Weights of a small masked image model.
Model: 2.79M parameters, 48-pixel images, encoder arch vit, encoder activation gelu, encoder patch size [6, 6], encoder layers 8, encoder width 128, decoder width 128, decoder layers 6.
Training: adamw at rate 0.0028, 21500 steps, batches of 128.
Rows from block 7 of the encoder, named by matrix and row number. Rows with one number belong to one neuron. Each number is 50 + 15 x the weight over its row's rms, rounded and kept within 0 to 99. All counts start at 0. After the name is the row's rms in percent of the matrix's.
# fc1: MLP up (encoder.blocks.7.mlp.fc1.weight, 512x128), inputs 0-63
# fc2: MLP down (encoder.blocks.7.mlp.fc2.weight, 128x512, transposed), outputs 0-63
fc1.168 032:58 54 52 67 48 35 72 62 27 56 34 58 58 50 43 47 54 31 66 55 51 55 44 33 69 48 63 53 47 88 06 43 56 50 61 58 35 62 62 51 33 64 65 23 40 60 62 45 02 67 44 41 85 73 33 37 46 54 27 50 55 56 38 43
fc1.169 239:43 39 23 26 52 68 19 52 74 57 62 46 89 50 29 42 64 51 16 50 59 41 61 46 38 43 40 53 37 59 52 63 54 42 38 60 23 55 25 72 48 08 48 35 55 61 46 61 68 39 56 27 38 47 41 72 82 20 28 60 01 64 64 32
fc1.170 028:46 33 42 61 61 27 34 61 36 77 33 41 51 29 41 13 67 53 48 35 35 57 33 45 58 31 68 50 19 86 64 79 55 62 64 43 85 56 61 59 48 71 47 03 59 55 68 54 20 63 51 51 52 63 39 37 49 41 53 56 40 49 82 83
fc1.171 030:37 41 40 61 47 33 37 66 76 54 56 18 64 47 87 49 68 49 48 50 65 52 57 53 75 73 53 45 35 09 60 70 54 51 42 50 80 64 33 14 70 54 51 37 46 22 53 36 29 23 60 67 49 46 30 68 48 53 50 46 47 64 35 77
fc1.172 031:55 62 38 32 52 67 92 40 53 53 58 56 61 25 14 73 58 47 51 41 54 52 55 45 35 35 26 52 48 79 18 32 55 54 63 50 28 54 54 38 43 57 31 62 31 57 34 53 78 56 60 46 29 42 81 56 48 60 52 46 56 36 45 41
fc1.173 026:56 19 44 68 61 41 16 69 27 62 43 49 63 29 38 21 58 42 55 51 61 57 21 47 34 27 52 53 34 61 61 77 67 39 56 37 80 40 55 12 67 62 48 47 48 40 50 58 51 47 28 56 40 60 56 47 55 39 52 67 46 66 42 76
fc1.174 030:50 55 34 34 53 79 98 43 39 37 48 59 42 54 15 75 51 29 46 55 55 65 50 45 35 41 32 36 27 63 29 35 58 48 45 49 32 52 47 50 47 40 46 51 39 26 24 35 59 44 48 48 33 45 74 73 53 62 54 24 58 44 09 41
fc1.175 226:73 30 41 24 42 49 49 70 64 30 40 53 46 80 37 66 60 40 62 27 35 43 78 61 21 66 75 23 36 30 57 55 50 44 42 45 58 42 53 51 35 27 47 54 45 60 40 58 44 35 39 53 26 25 65 36 72 28 17 64 24 50 77 39
fc1.176 027:77 56 56 40 54 26 81 49 53 66 37 46 70 16 39 87 73 62 61 44 25 68 36 47 36 42 47 63 37 70 64 67 67 41 55 61 36 45 54 82 32 26 63 47 52 66 63 56 77 64 47 36 28 51 48 69 54 76 42 53 57 50 42 26
fc1.177 031:56 69 48 38 32 56 71 47 60 52 43 10 62 59 59 53 67 46 58 38 69 70 78 22 34 33 47 37 46 63 34 30 41 56 70 54 32 46 48 16 37 34 71 52 40 66 52 46 22 47 59 58 35 56 62 68 43 75 48 43 62 55 11 51
fc1.178 028:20 54 37 60 59 06 24 67 50 56 68 62 45 56 48 59 70 41 59 57 35 48 29 46 97 67 31 22 68 54 24 36 41 56 67 48 53 54 34 39 52 51 51 77 65 29 61 61 29 36 47 71 66 56 43 56 55 64 44 50 53 55 43 57
fc1.179 026:60 49 38 64 50 07 49 56 01 59 30 43 53 05 60 48 60 44 33 62 53 93 61 38 01 46 40 65 19 71 58 75 47 37 46 44 73 46 65 24 54 33 43 16 45 56 46 65 55 59 75 45 28 60 57 60 47 51 46 51 46 46 25 57
fc1.180 025:69 35 47 55 40 74 29 36 52 57 42 53 36 34 90 37 43 48 48 50 67 62 55 37 24 42 69 58 31 21 40 51 62 31 50 38 77 59 70 00 55 62 39 43 44 45 60 67 45 49 47 46 59 75 57 36 57 67 50 67 50 68 68 55
fc1.181 246:27 38 19 04 23 46 67 57 70 47 68 61 31 75 59 61 61 39 30 44 30 67 66 72 43 48 52 39 41 63 75 51 49 47 46 53 31 58 32 49 33 27 53 45 54 66 44 49 71 42 30 53 62 48 31 15 43 19 43 51 39 48 44 38
fc1.182 029:60 48 48 34 49 35 60 41 45 50 46 37 41 39 25 56 64 39 58 38 62 76 60 22 09 21 32 36 57 35 11 36 43 41 70 51 50 56 62 28 44 53 54 56 49 72 50 59 12 67 60 48 28 61 80 53 58 56 55 43 62 58 41 37
fc1.183 029:69 55 37 85 54 31 52 42 25 47 43 24 69 39 42 45 70 36 50 66 43 83 31 30 32 42 34 76 59 51 28 46 45 44 61 51 56 44 63 18 51 35 43 76 49 75 48 52 43 59 66 46 47 55 86 52 47 79 37 61 54 40 01 13
fc1.184 027:39 46 31 47 68 51 46 55 51 40 70 46 32 61 38 53 52 35 56 57 39 25 27 59 30 64 37 23 52 08 23 41 47 37 32 36 48 59 42 27 50 53 50 76 46 19 51 54 46 45 37 46 31 63 49 53 62 57 55 49 54 44 63 32
fc1.185 027:62 32 46 86 53 16 19 55 43 66 53 36 48 40 30 43 74 57 58 52 63 78 31 52 35 35 50 53 36 24 78 87 52 44 45 45 90 40 51 20 59 57 41 73 55 61 64 57 55 65 33 42 51 43 69 57 63 35 47 71 61 51 47 56
fc1.186 028:73 54 40 32 47 30 60 37 44 47 47 30 65 32 31 67 67 45 56 39 52 83 65 19 39 34 27 65 59 45 48 60 41 47 59 45 40 52 58 20 49 55 41 52 45 83 37 54 58 62 76 41 32 59 78 60 53 74 48 60 60 45 41 30
fc1.187 025:36 44 35 35 40 51 46 47 41 62 56 22 72 67 72 44 72 43 40 42 67 48 43 35 45 49 31 29 64 16 11 42 48 43 61 44 54 31 56 08 54 31 56 56 45 40 37 40 31 54 23 60 68 56 58 53 57 73 65 52 56 41 12 45
fc1.188 029:48 32 52 83 45 27 26 75 45 71 52 18 70 72 99 40 62 46 49 50 72 68 43 28 64 52 65 60 47 50 59 87 54 40 62 48 68 42 51 10 56 46 58 69 53 55 57 54 32 30 52 52 60 69 12 44 48 47 47 65 54 58 28 76
fc1.189 032:59 38 41 75 48 28 69 46 26 45 44 65 37 15 38 56 60 43 51 72 37 81 32 17 37 50 45 75 35 83 57 75 45 46 49 52 49 48 60 47 35 52 45 46 43 56 32 68 47 51 58 37 41 43 75 58 50 38 36 60 55 53 44 54
fc1.190 027:76 69 48 57 41 40 47 25 52 53 40 26 48 27 48 54 75 51 53 41 42 87 69 43 19 35 54 55 31 39 80 58 59 50 54 46 69 58 45 31 44 33 37 41 52 63 53 46 65 57 84 65 22 35 92 93 45 79 51 59 49 54 18 42
fc1.191 028:52 29 42 61 54 42 57 61 23 53 52 68 76 56 57 32 46 22 41 59 86 34 10 51 66 44 47 30 49 20 30 65 61 42 63 39 79 59 57 20 74 55 47 46 40 41 44 65 15 40 27 48 57 54 45 40 55 48 57 50 49 41 29 43
fc1.192 024:59 58 51 79 46 42 58 68 64 46 19 21 44 56 17 67 59 51 47 59 18 66 76 52 72 39 70 71 33 64 64 32 62 53 75 51 39 68 59 49 33 54 59 21 52 64 58 39 34 73 72 44 50 63 34 52 45 72 38 45 43 57 70 51
fc1.193 031:31 35 48 70 57 20 49 67 27 74 40 71 62 35 53 49 58 25 27 65 66 32 19 58 70 59 34 50 54 59 42 72 58 52 57 40 80 46 54 18 59 46 41 50 53 38 46 53 42 51 48 58 67 47 46 56 43 32 48 64 42 53 30 78
fc1.194 028:54 39 47 78 54 22 46 63 37 45 36 36 55 27 59 52 63 55 39 65 48 85 41 38 58 78 57 82 42 59 91 81 51 50 41 52 65 52 45 22 53 55 49 37 49 57 51 56 47 59 70 56 66 52 54 69 47 40 40 57 49 61 51 73
fc1.195 025:58 34 49 41 55 52 58 50 57 62 56 55 61 10 03 70 49 43 46 45 62 76 53 58 48 27 43 57 59 77 70 58 56 52 36 46 60 43 57 41 66 15 34 44 35 53 39 47 79 52 37 56 42 32 57 68 53 34 58 64 49 56 34 57
fc1.196 025:47 63 46 52 62 47 70 62 08 89 40 28 40 38 22 54 86 31 47 40 54 88 52 52 56 24 30 37 47 71 33 72 48 65 63 51 66 46 46 39 28 57 43 48 41 62 52 40 59 55 52 71 38 56 42 62 47 62 40 46 45 42 71 72
fc1.197 034:44 65 36 40 48 53 88 60 40 51 29 24 44 36 46 65 79 46 35 46 52 73 56 31 76 46 42 62 61 66 29 44 49 73 70 58 26 53 52 46 33 36 54 56 38 59 44 26 24 60 42 65 45 51 56 59 43 67 49 37 49 50 35 72
fc1.198 026:44 45 48 40 61 79 55 48 24 42 72 63 62 63 52 30 52 48 41 70 78 34 41 54 21 65 28 44 41 46 18 66 54 42 32 38 53 46 54 34 53 39 27 65 22 34 47 58 66 52 32 57 30 54 73 30 51 57 60 65 46 29 29 38
fc1.199 028:57 51 40 68 49 08 54 33 30 50 53 49 72 23 22 38 72 48 65 44 51 79 47 17 57 48 44 72 67 44 51 63 51 49 49 47 46 51 66 28 50 79 37 67 53 85 42 66 44 55 59 32 40 54 74 45 43 61 37 78 57 57 62 17
fc1.200 024:60 46 58 24 57 30 67 71 78 89 39 46 72 29 47 63 54 45 52 39 67 78 63 54 59 19 43 43 46 68 79 50 65 63 61 48 65 50 60 29 72 29 50 44 47 67 49 54 68 60 46 51 20 38 57 67 54 71 57 45 50 52 47 88
fc1.201 210:60 43 54 45 44 57 43 35 37 42 33 24 58 70 38 41 65 68 58 69 53 47 48 55 42 72 57 53 36 42 54 46 62 62 30 45 64 51 14 37 84 18 49 66 52 50 44 39 45 51 57 66 64 44 56 50 49 57 14 53 55 40 52 49
fc1.202 026:70 69 50 38 48 62 81 48 26 62 19 51 72 71 34 78 66 42 52 42 35 61 31 58 17 44 40 30 46 49 44 52 70 36 68 43 51 49 55 60 29 27 72 17 44 63 44 37 21 63 47 43 30 61 45 58 58 81 60 47 48 38 43 31
fc1.203 232:55 56 52 53 48 42 24 70 52 56 34 66 45 69 50 44 27 42 41 33 38 38 41 40 31 65 72 42 32 68 35 54 32 47 63 70 57 65 51 41 52 28 17 43 55 35 24 48 45 60 73 58 43 09 41 51 70 37 34 72 41 51 63 42
fc1.204 026:49 55 44 63 52 52 66 54 23 58 34 04 51 37 56 59 71 32 24 65 47 99 60 46 42 50 55 75 55 58 69 76 40 66 57 57 49 43 58 39 46 57 59 55 49 73 31 34 43 59 57 67 75 38 13 83 38 51 49 36 37 61 41 82
fc1.205 038:54 25 48 55 68 42 28 54 52 53 61 86 85 61 21 29 51 37 67 45 54 23 32 86 65 37 47 37 28 33 55 46 66 47 43 38 82 60 57 56 89 73 34 33 57 41 59 52 69 49 51 36 32 54 43 47 52 46 49 56 48 45 85 54
fc1.206 029:47 53 51 37 52 68 37 56 57 67 53 47 49 96 29 84 46 43 16 51 38 43 33 65 25 50 32 35 61 70 43 52 56 44 53 39 64 30 40 65 44 10 54 65 51 34 40 45 69 51 57 77 22 48 51 57 68 45 66 39 46 34 53 51
fc1.207 024:35 20 53 54 55 30 22 61 46 77 48 70 56 29 64 35 64 58 61 47 72 44 31 16 73 45 56 59 25 44 56 69 43 50 66 47 85 49 49 34 61 83 56 48 48 45 71 67 40 54 52 69 47 55 43 20 63 46 47 59 50 52 94 69
fc1.208 229:34 43 50 51 33 35 54 59 41 53 50 58 45 58 59 65 37 55 74 46 29 25 25 42 50 41 53 49 60 59 53 26 41 50 35 36 53 64 48 62 65 60 43 72 69 70 53 61 60 61 40 53 23 53 38 33 66 73 38 58 45 42 22 47
fc1.209 028:55 58 53 39 54 68 39 40 54 54 44 44 24 46 78 36 49 21 64 36 68 59 41 66 32 28 51 17 19 38 77 68 86 41 40 39 69 59 39 19 57 22 49 72 55 34 49 44 44 53 35 58 60 54 46 99 63 55 46 54 52 60 23 69
fc1.210 029:56 44 48 61 45 50 66 56 23 54 52 44 57 60 86 39 50 35 69 49 62 68 35 11 35 54 57 45 55 33 06 74 57 24 73 52 52 55 53 35 43 63 67 59 52 43 45 41 00 36 44 36 85 65 46 60 53 56 49 52 60 60 33 38
fc1.211 025:45 40 33 78 58 33 45 43 23 64 43 48 66 62 47 48 81 47 36 54 31 70 36 60 59 34 43 65 42 38 19 53 46 67 42 42 72 44 72 38 82 73 36 39 48 64 44 56 37 57 31 49 37 56 65 34 55 62 54 58 43 40 93 44
fc1.212 029:81 49 58 54 53 57 65 30 43 43 41 57 45 64 28 71 62 37 44 54 42 76 36 63 11 17 49 21 33 30 70 42 72 60 64 39 71 52 66 51 59 27 50 33 60 60 40 52 43 65 49 41 23 34 49 93 58 74 59 52 45 48 20 38
fc1.213 029:70 40 41 77 55 15 39 55 34 37 38 42 45 11 26 57 66 44 58 55 42 77 49 24 29 54 62 83 40 61 59 70 57 29 55 54 67 52 45 20 39 65 55 56 50 67 53 63 51 59 67 51 57 60 71 62 45 43 34 59 58 62 10 55
fc1.214 027:31 35 41 49 59 19 48 66 25 61 43 61 66 44 72 66 71 47 36 62 33 43 20 73 49 75 32 35 28 66 60 79 58 52 48 36 84 36 51 26 67 33 41 20 56 16 44 44 46 38 39 52 48 47 26 71 53 61 58 45 41 46 32 52
fc1.215 031:56 48 33 45 56 55 72 37 49 48 67 75 51 37 03 57 52 61 55 43 45 44 55 36 28 42 31 44 46 85 18 36 38 48 53 47 38 45 54 42 48 71 34 56 31 62 40 70 70 58 73 52 13 52 80 47 49 48 47 60 56 30 69 28
fc1.216 030:44 37 60 70 53 33 27 55 59 57 37 33 54 33 44 35 55 48 51 45 44 56 74 62 40 59 84 70 08 46 80 77 56 42 47 45 79 59 55 69 40 69 43 19 59 46 65 55 43 61 64 43 55 68 34 61 51 40 40 56 48 57 88 94
fc1.217 239:32 61 60 41 33 53 38 45 83 41 49 40 47 64 58 24 45 54 47 42 63 62 47 66 87 47 38 46 42 48 39 27 43 59 31 61 48 30 43 54 64 57 62 55 56 69 64 59 62 78 36 56 36 17 49 29 57 33 43 47 29 38 56 42
fc1.218 021:89 78 49 63 39 69 71 34 37 62 46 34 22 37 54 58 48 36 66 50 59 54 53 55 00 40 57 38 58 66 62 88 65 44 44 56 60 63 44 58 40 33 44 56 50 61 58 44 60 54 56 70 39 39 48 84 41 66 35 74 43 48 39 60
fc1.219 228:34 47 54 54 44 58 43 42 52 44 34 35 69 78 31 64 65 42 55 46 59 44 57 56 47 42 35 47 59 60 47 24 13 45 24 60 48 68 50 44 36 30 58 67 73 22 73 45 69 26 40 43 46 49 69 50 69 56 40 55 09 27 63 39
fc2.168 035:54 75 41 49 52 43 48 52 76 20 55 44 41 54 42 49 21 69 39 27 54 52 40 45 56 59 38 68 42 14 66 57 70 21 54 19 64 39 40 61 52 20 48 89 49 73 44 45 62 34 54 54 39 57 40 84 32 54 62 58 56 54 53 62
fc2.169 221:51 50 50 61 31 24 87 40 51 44 39 48 21 65 51 60 18 38 71 57 20 57 37 50 63 41 58 68 68 51 58 39 48 52 67 53 49 35 61 36 64 73 42 67 52 32 56 53 34 58 27 69 25 51 51 16 51 55 67 53 54 41 28 63
fc2.170 029:55 49 50 65 48 83 43 45 54 40 50 41 52 87 54 55 26 57 28 48 65 29 40 64 35 62 25 34 62 76 37 35 87 36 46 27 53 35 48 56 55 50 52 52 36 64 49 33 66 49 38 51 46 04 56 79 47 42 68 55 48 53 70 48
fc2.171 025:61 23 68 84 50 62 61 47 74 68 57 51 58 19 72 62 29 32 70 35 44 53 36 39 21 35 37 71 28 85 42 40 42 65 47 85 71 31 69 61 56 69 66 42 37 38 30 43 36 37 49 44 46 48 86 63 49 37 29 40 64 44 50 40
fc2.172 028:40 24 46 55 38 54 45 63 00 19 54 36 41 90 45 39 69 67 60 64 17 34 66 36 30 58 61 49 67 36 66 56 38 65 29 29 65 61 49 41 43 23 41 77 60 56 56 37 35 54 77 78 64 58 57 54 64 56 49 43 52 48 45 60
fc2.173 026:51 45 48 91 51 65 61 42 10 57 53 56 37 68 70 61 69 42 34 37 69 52 47 77 40 41 36 43 35 41 69 51 85 69 47 99 65 57 52 52 54 47 45 56 44 54 47 61 63 48 60 53 67 48 87 61 63 47 28 52 53 50 74 62
fc2.174 029:50 11 47 74 44 17 49 55 37 13 61 30 42 51 64 49 85 29 51 39 51 56 50 53 54 43 69 56 59 07 61 54 93 53 55 65 73 59 48 27 51 32 38 55 58 52 54 33 27 71 79 78 52 49 60 62 34 59 45 44 54 52 49 54
fc2.175 230:71 50 51 51 55 30 69 74 49 52 53 41 50 34 54 26 31 31 31 59 26 50 47 67 42 17 68 23 69 48 49 58 44 49 48 59 49 44 66 48 45 41 67 53 61 76 47 52 52 49 73 69 44 39 41 10 50 70 82 33 68 25 73 83
fc2.176 029:47 00 34 33 62 45 57 48 55 30 55 45 54 51 40 52 77 45 68 39 54 35 48 36 62 62 73 36 56 22 78 48 49 57 50 53 93 46 47 42 46 61 55 62 38 54 57 49 52 76 53 33 62 36 65 35 78 58 25 59 56 56 29 39
fc2.177 028:51 42 51 64 45 49 41 60 46 16 51 27 41 60 39 37 37 80 54 65 39 47 55 11 34 58 35 83 44 52 39 63 44 52 29 08 80 46 57 54 46 33 50 61 50 73 62 31 43 22 64 66 51 40 42 78 59 50 71 48 60 52 46 49
fc2.178 029:49 99 76 91 54 83 60 45 37 65 42 49 40 66 20 39 45 46 63 17 30 53 55 66 26 34 33 61 43 39 37 49 59 93 54 35 56 28 61 42 54 50 51 53 67 57 40 74 27 51 59 58 53 58 61 63 78 53 52 48 59 42 62 52
fc2.179 025:65 47 35 24 48 59 51 56 27 47 58 29 38 75 34 46 80 48 52 06 39 57 53 61 57 38 59 16 48 35 66 57 99 20 47 66 41 56 56 35 48 56 58 60 44 68 49 74 55 63 48 48 64 39 51 75 76 50 00 60 68 66 30 59
fc2.180 026:64 30 52 70 48 32 60 43 30 63 36 37 51 52 41 60 34 36 68 53 98 44 65 44 22 56 47 63 28 72 43 46 31 70 46 58 37 55 57 59 57 25 53 41 49 64 62 21 62 16 42 26 34 35 57 59 62 41 09 45 51 51 61 44
fc2.181 231:41 62 88 67 64 60 36 53 34 34 34 58 58 49 52 22 28 68 77 44 50 48 64 49 74 45 64 49 69 59 10 24 48 58 35 49 59 63 77 32 64 61 77 63 42 72 65 42 39 39 63 58 70 49 48 69 57 77 60 38 67 25 57 36
fc2.182 031:53 68 46 79 54 40 49 52 16 35 46 32 40 76 34 43 59 37 60 40 58 45 65 38 25 49 23 68 36 36 27 63 55 49 54 77 41 57 45 51 51 32 47 42 54 63 55 48 59 27 63 56 40 51 66 68 53 55 41 53 56 51 44 50
fc2.183 034:40 79 72 49 57 50 56 54 04 38 58 42 16 52 50 44 66 64 61 28 44 56 53 44 19 47 34 35 25 00 76 63 62 52 39 63 64 43 49 54 50 37 51 30 61 70 49 49 51 39 56 55 54 76 37 57 41 53 21 59 55 56 41 56
fc2.184 027:46 78 38 52 45 23 64 48 36 80 58 44 50 66 53 51 44 41 47 38 73 39 45 76 55 43 27 57 45 36 43 43 57 28 56 83 37 50 56 40 61 23 45 61 48 57 44 93 22 63 60 51 53 33 46 60 10 52 17 60 50 41 55 61
fc2.185 025:41 76 59 99 57 69 54 53 09 97 60 49 23 46 58 41 74 21 54 36 25 58 57 45 26 47 25 26 34 56 64 49 29 84 35 44 35 54 59 54 44 57 63 52 44 39 46 50 61 39 67 43 62 59 60 61 43 40 33 52 55 60 74 67
fc2.186 025:35 35 25 55 48 58 38 66 18 37 43 21 44 58 30 33 76 59 83 28 15 62 54 24 22 39 41 44 40 45 53 62 20 69 55 63 50 44 51 33 46 33 52 73 76 55 62 33 42 53 68 59 48 72 50 62 33 53 28 38 66 56 08 43
fc2.187 027:26 38 69 81 48 12 58 53 33 51 54 51 41 16 33 51 38 52 68 37 22 51 58 46 53 49 36 66 32 52 58 54 22 79 37 73 80 42 71 64 53 52 51 26 58 46 65 40 40 01 82 47 46 33 75 76 54 43 41 49 51 46 72 45
fc2.188 028:69 74 56 55 52 59 50 39 76 53 40 56 44 39 30 59 26 53 36 24 57 56 48 56 53 45 20 60 40 68 60 41 24 62 46 57 22 25 60 60 54 54 57 48 40 59 41 60 68 66 50 41 54 49 49 66 74 41 62 52 56 47 67 52
fc2.189 033:53 87 38 40 51 59 64 60 28 35 58 36 46 71 32 37 76 56 45 19 37 57 45 46 48 48 59 29 51 13 83 69 82 46 41 74 50 47 44 45 49 32 43 79 60 60 38 33 52 64 60 75 78 72 52 72 73 55 13 53 70 66 38 74
fc2.190 025:39 14 58 37 46 62 58 51 08 50 51 37 38 21 40 35 78 47 61 45 51 58 53 25 22 57 47 29 29 58 35 36 50 38 44 27 42 53 51 54 46 42 70 53 47 47 49 55 43 43 59 51 37 22 49 41 96 45 24 50 55 66 42 36
fc2.191 028:35 68 59 89 41 19 52 49 41 33 49 51 36 48 76 40 39 30 50 32 48 46 50 86 46 50 36 53 19 15 57 41 58 45 35 60 79 43 59 72 61 33 56 17 45 44 41 45 52 41 63 44 41 63 30 81 47 42 38 61 45 55 74 56
fc2.192 028:50 42 54 20 57 40 52 50 64 55 56 41 38 55 58 61 46 67 70 68 82 32 47 19 21 50 55 67 52 63 41 46 80 48 52 55 57 42 44 61 43 40 59 92 37 53 55 34 49 41 25 41 38 25 44 59 61 58 49 50 57 58 51 37
fc2.193 030:57 72 72 93 48 82 47 48 22 46 59 60 38 66 47 51 49 67 46 17 23 54 48 69 41 28 42 49 41 30 59 52 67 48 58 59 70 50 51 41 47 66 45 37 46 52 33 40 39 55 54 68 63 51 50 56 69 47 12 63 59 48 58 68
fc2.194 036:67 68 51 40 51 71 55 57 31 64 58 36 43 33 26 53 49 66 64 29 03 58 43 40 28 47 57 47 41 42 65 54 63 25 66 79 67 44 48 43 46 59 47 59 44 51 42 59 50 57 53 55 56 74 59 65 63 48 24 57 69 57 24 55
fc2.195 032:37 71 65 84 37 60 42 54 02 53 50 56 39 58 39 54 81 56 71 61 00 51 77 56 54 32 64 40 40 77 60 59 19 68 43 63 75 62 45 50 45 63 51 67 57 33 68 32 54 37 83 68 58 35 68 34 49 61 34 49 55 47 47 50
fc2.196 024:47 21 45 59 34 77 46 55 43 25 64 44 35 57 35 45 53 67 53 41 46 51 23 62 26 44 35 52 53 50 44 46 56 44 46 36 65 38 49 54 50 35 52 63 42 68 34 41 37 66 67 78 64 54 41 70 56 44 55 56 55 51 40 59
fc2.197 036:51 54 60 64 46 57 49 61 30 15 58 36 34 66 36 52 63 76 57 51 14 29 62 16 41 41 59 79 65 37 50 59 91 43 58 37 58 46 48 38 48 50 37 68 57 63 60 36 36 42 75 73 51 33 55 77 50 52 60 55 61 50 38 53
fc2.198 027:38 24 40 43 46 00 68 60 20 64 52 54 44 22 17 40 57 30 51 55 46 65 43 69 78 28 53 45 44 40 64 52 38 43 38 43 74 56 62 55 65 30 52 59 55 52 60 58 41 33 61 37 67 60 41 58 54 47 08 62 46 56 56 70
fc2.199 029:38 99 51 43 56 71 51 63 13 39 57 46 28 72 46 34 64 45 65 34 31 59 54 30 09 67 24 24 42 19 54 70 34 54 49 62 32 42 48 57 45 20 51 70 79 55 46 43 48 57 57 75 50 86 56 57 31 44 27 48 59 54 49 58
fc2.200 025:33 47 38 91 41 75 41 51 06 52 44 51 48 84 54 52 76 70 71 64 02 40 59 38 08 45 53 39 38 79 33 37 95 48 47 56 65 53 47 54 43 72 61 69 37 41 61 26 50 48 65 62 54 60 62 60 44 55 37 50 53 42 57 31
fc2.201 175:60 60 49 38 63 48 25 48 53 56 60 55 56 51 55 48 39 57 55 59 52 51 41 51 70 47 30 62 06 60 27 63 49 68 54 42 56 53 58 67 52 43 58 25 51 79 38 41 49 40 52 42 71 43 54 56 48 61 19 65 20 91 40 60
fc2.202 028:32 18 65 95 53 09 44 47 65 09 41 23 47 34 42 42 77 28 43 55 89 39 45 49 71 30 52 73 48 15 51 47 60 67 49 27 51 52 60 54 52 48 47 43 41 61 51 59 45 28 48 39 29 75 32 63 37 46 33 58 47 58 47 54
fc2.203 240:33 62 62 46 65 53 66 36 44 38 42 10 76 51 44 46 44 18 45 61 61 62 69 56 28 48 32 39 64 40 54 59 50 48 62 48 60 59 48 41 32 40 61 53 55 64 55 42 31 33 48 42 70 55 49 43 57 33 58 38 63 29 71 56
fc2.204 032:68 93 71 63 50 49 57 50 42 28 56 40 34 42 37 60 44 64 61 22 04 41 49 27 46 46 55 74 48 46 54 59 52 64 66 67 65 46 49 32 43 51 46 56 43 42 67 42 51 30 67 70 39 57 59 45 51 50 60 59 67 59 18 46
fc2.205 036:33 75 59 45 48 38 37 50 31 83 48 61 50 71 70 54 45 13 58 64 80 42 38 75 34 47 39 22 38 61 59 39 89 60 55 61 48 49 53 63 51 42 56 46 42 44 39 52 38 55 40 46 33 43 65 36 42 40 45 42 42 43 75 47
fc2.206 030:33 08 62 60 45 21 42 37 20 51 38 49 44 21 47 50 63 32 55 61 53 57 45 64 51 29 55 54 52 37 44 36 60 70 50 23 23 50 44 57 56 64 57 40 39 41 63 44 45 35 56 36 65 56 30 51 44 61 34 50 40 47 74 53
fc2.207 024:50 38 63 99 42 68 60 49 30 56 39 58 52 63 58 43 36 73 31 59 23 53 49 57 38 37 50 51 35 87 49 44 86 88 47 27 59 42 60 79 52 64 61 66 44 62 55 31 31 24 65 46 50 40 41 88 30 38 27 55 45 51 85 56
fc2.208 230:20 48 75 62 49 37 67 25 68 28 41 32 65 47 55 48 40 40 57 66 73 43 63 54 45 44 34 54 56 37 59 67 50 59 60 49 50 18 60 49 45 64 43 62 30 40 59 41 18 33 46 30 55 45 56 32 52 26 37 64 55 37 51 54
fc2.209 028:49 47 55 60 45 54 50 38 18 53 44 58 43 49 54 58 49 23 49 49 71 48 42 55 45 70 46 48 27 45 45 46 73 79 50 89 99 63 46 52 60 51 65 49 41 42 57 49 48 58 61 46 45 53 58 39 59 51 15 50 50 47 64 43
fc2.210 036:57 33 26 64 52 26 62 51 68 27 58 39 50 37 42 50 38 41 49 37 87 41 42 55 55 53 31 63 33 20 53 53 54 34 53 75 50 50 54 50 56 21 49 47 47 68 40 64 60 38 49 51 49 48 58 66 31 46 35 54 58 59 41 61
fc2.211 024:32 45 89 91 61 23 56 50 45 46 53 55 18 69 66 48 40 47 72 40 41 19 51 55 37 45 39 50 45 20 36 58 75 90 42 61 64 43 49 64 47 49 47 40 47 63 46 17 40 31 47 51 36 40 36 67 21 38 33 60 48 47 73 50
fc2.212 028:41 30 57 55 46 28 52 41 43 31 43 36 43 44 46 38 89 33 57 46 79 41 51 41 52 60 60 30 39 22 58 44 09 77 48 02 92 68 32 63 44 61 64 56 37 34 56 26 45 48 57 28 36 00 42 38 50 52 40 57 43 61 42 40
fc2.213 028:47 82 29 47 55 71 49 57 23 56 60 27 32 76 53 48 82 67 53 22 25 48 67 43 37 48 45 52 40 48 66 49 60 31 61 76 44 47 48 42 47 29 39 70 52 53 57 48 67 53 57 72 62 99 63 74 39 47 37 51 69 71 25 65
fc2.214 028:51 36 58 73 52 31 54 53 52 71 63 44 54 24 48 51 48 37 65 20 31 37 51 73 58 26 45 53 45 40 48 46 87 33 73 98 79 49 56 47 56 72 57 16 45 45 47 47 30 57 44 39 58 47 73 56 41 47 12 62 56 51 37 55
fc2.215 030:41 29 48 27 40 42 40 63 00 33 51 36 46 90 34 27 68 60 36 60 57 44 54 62 30 53 39 38 63 35 67 64 30 41 21 48 43 49 51 52 58 02 40 56 62 62 43 41 44 60 56 72 65 58 30 63 47 57 45 49 52 53 53 61
fc2.216 029:66 37 45 15 46 90 62 47 72 58 56 41 67 53 70 52 23 67 52 33 51 43 26 49 55 68 42 33 51 98 34 34 77 35 59 55 73 47 50 63 50 51 61 55 28 49 41 69 61 65 30 45 41 37 64 64 47 38 46 49 56 59 47 48
fc2.217 240:22 52 35 37 38 39 50 48 49 64 30 64 22 61 46 70 56 22 80 61 30 58 33 68 48 26 38 50 73 42 46 50 50 51 56 49 58 51 45 35 35 38 50 51 39 53 49 66 24 46 56 69 75 55 62 26 48 38 53 44 50 57 35 53
fc2.218 030:46 00 53 42 54 08 53 48 10 44 54 47 26 16 44 47 53 23 67 41 62 71 37 25 24 71 52 48 34 19 53 50 59 34 56 32 32 55 38 52 54 59 63 16 39 46 55 49 49 21 50 43 54 58 61 40 50 55 13 55 58 64 35 52
fc2.219 230:82 55 40 45 20 55 38 25 42 57 81 40 48 26 48 45 53 62 54 44 18 37 41 53 57 65 52 31 41 55 58 57 49 32 68 53 54 61 44 76 63 38 53 35 32 55 69 45 77 44 60 45 47 48 47 46 49 22 39 48 64 72 59 23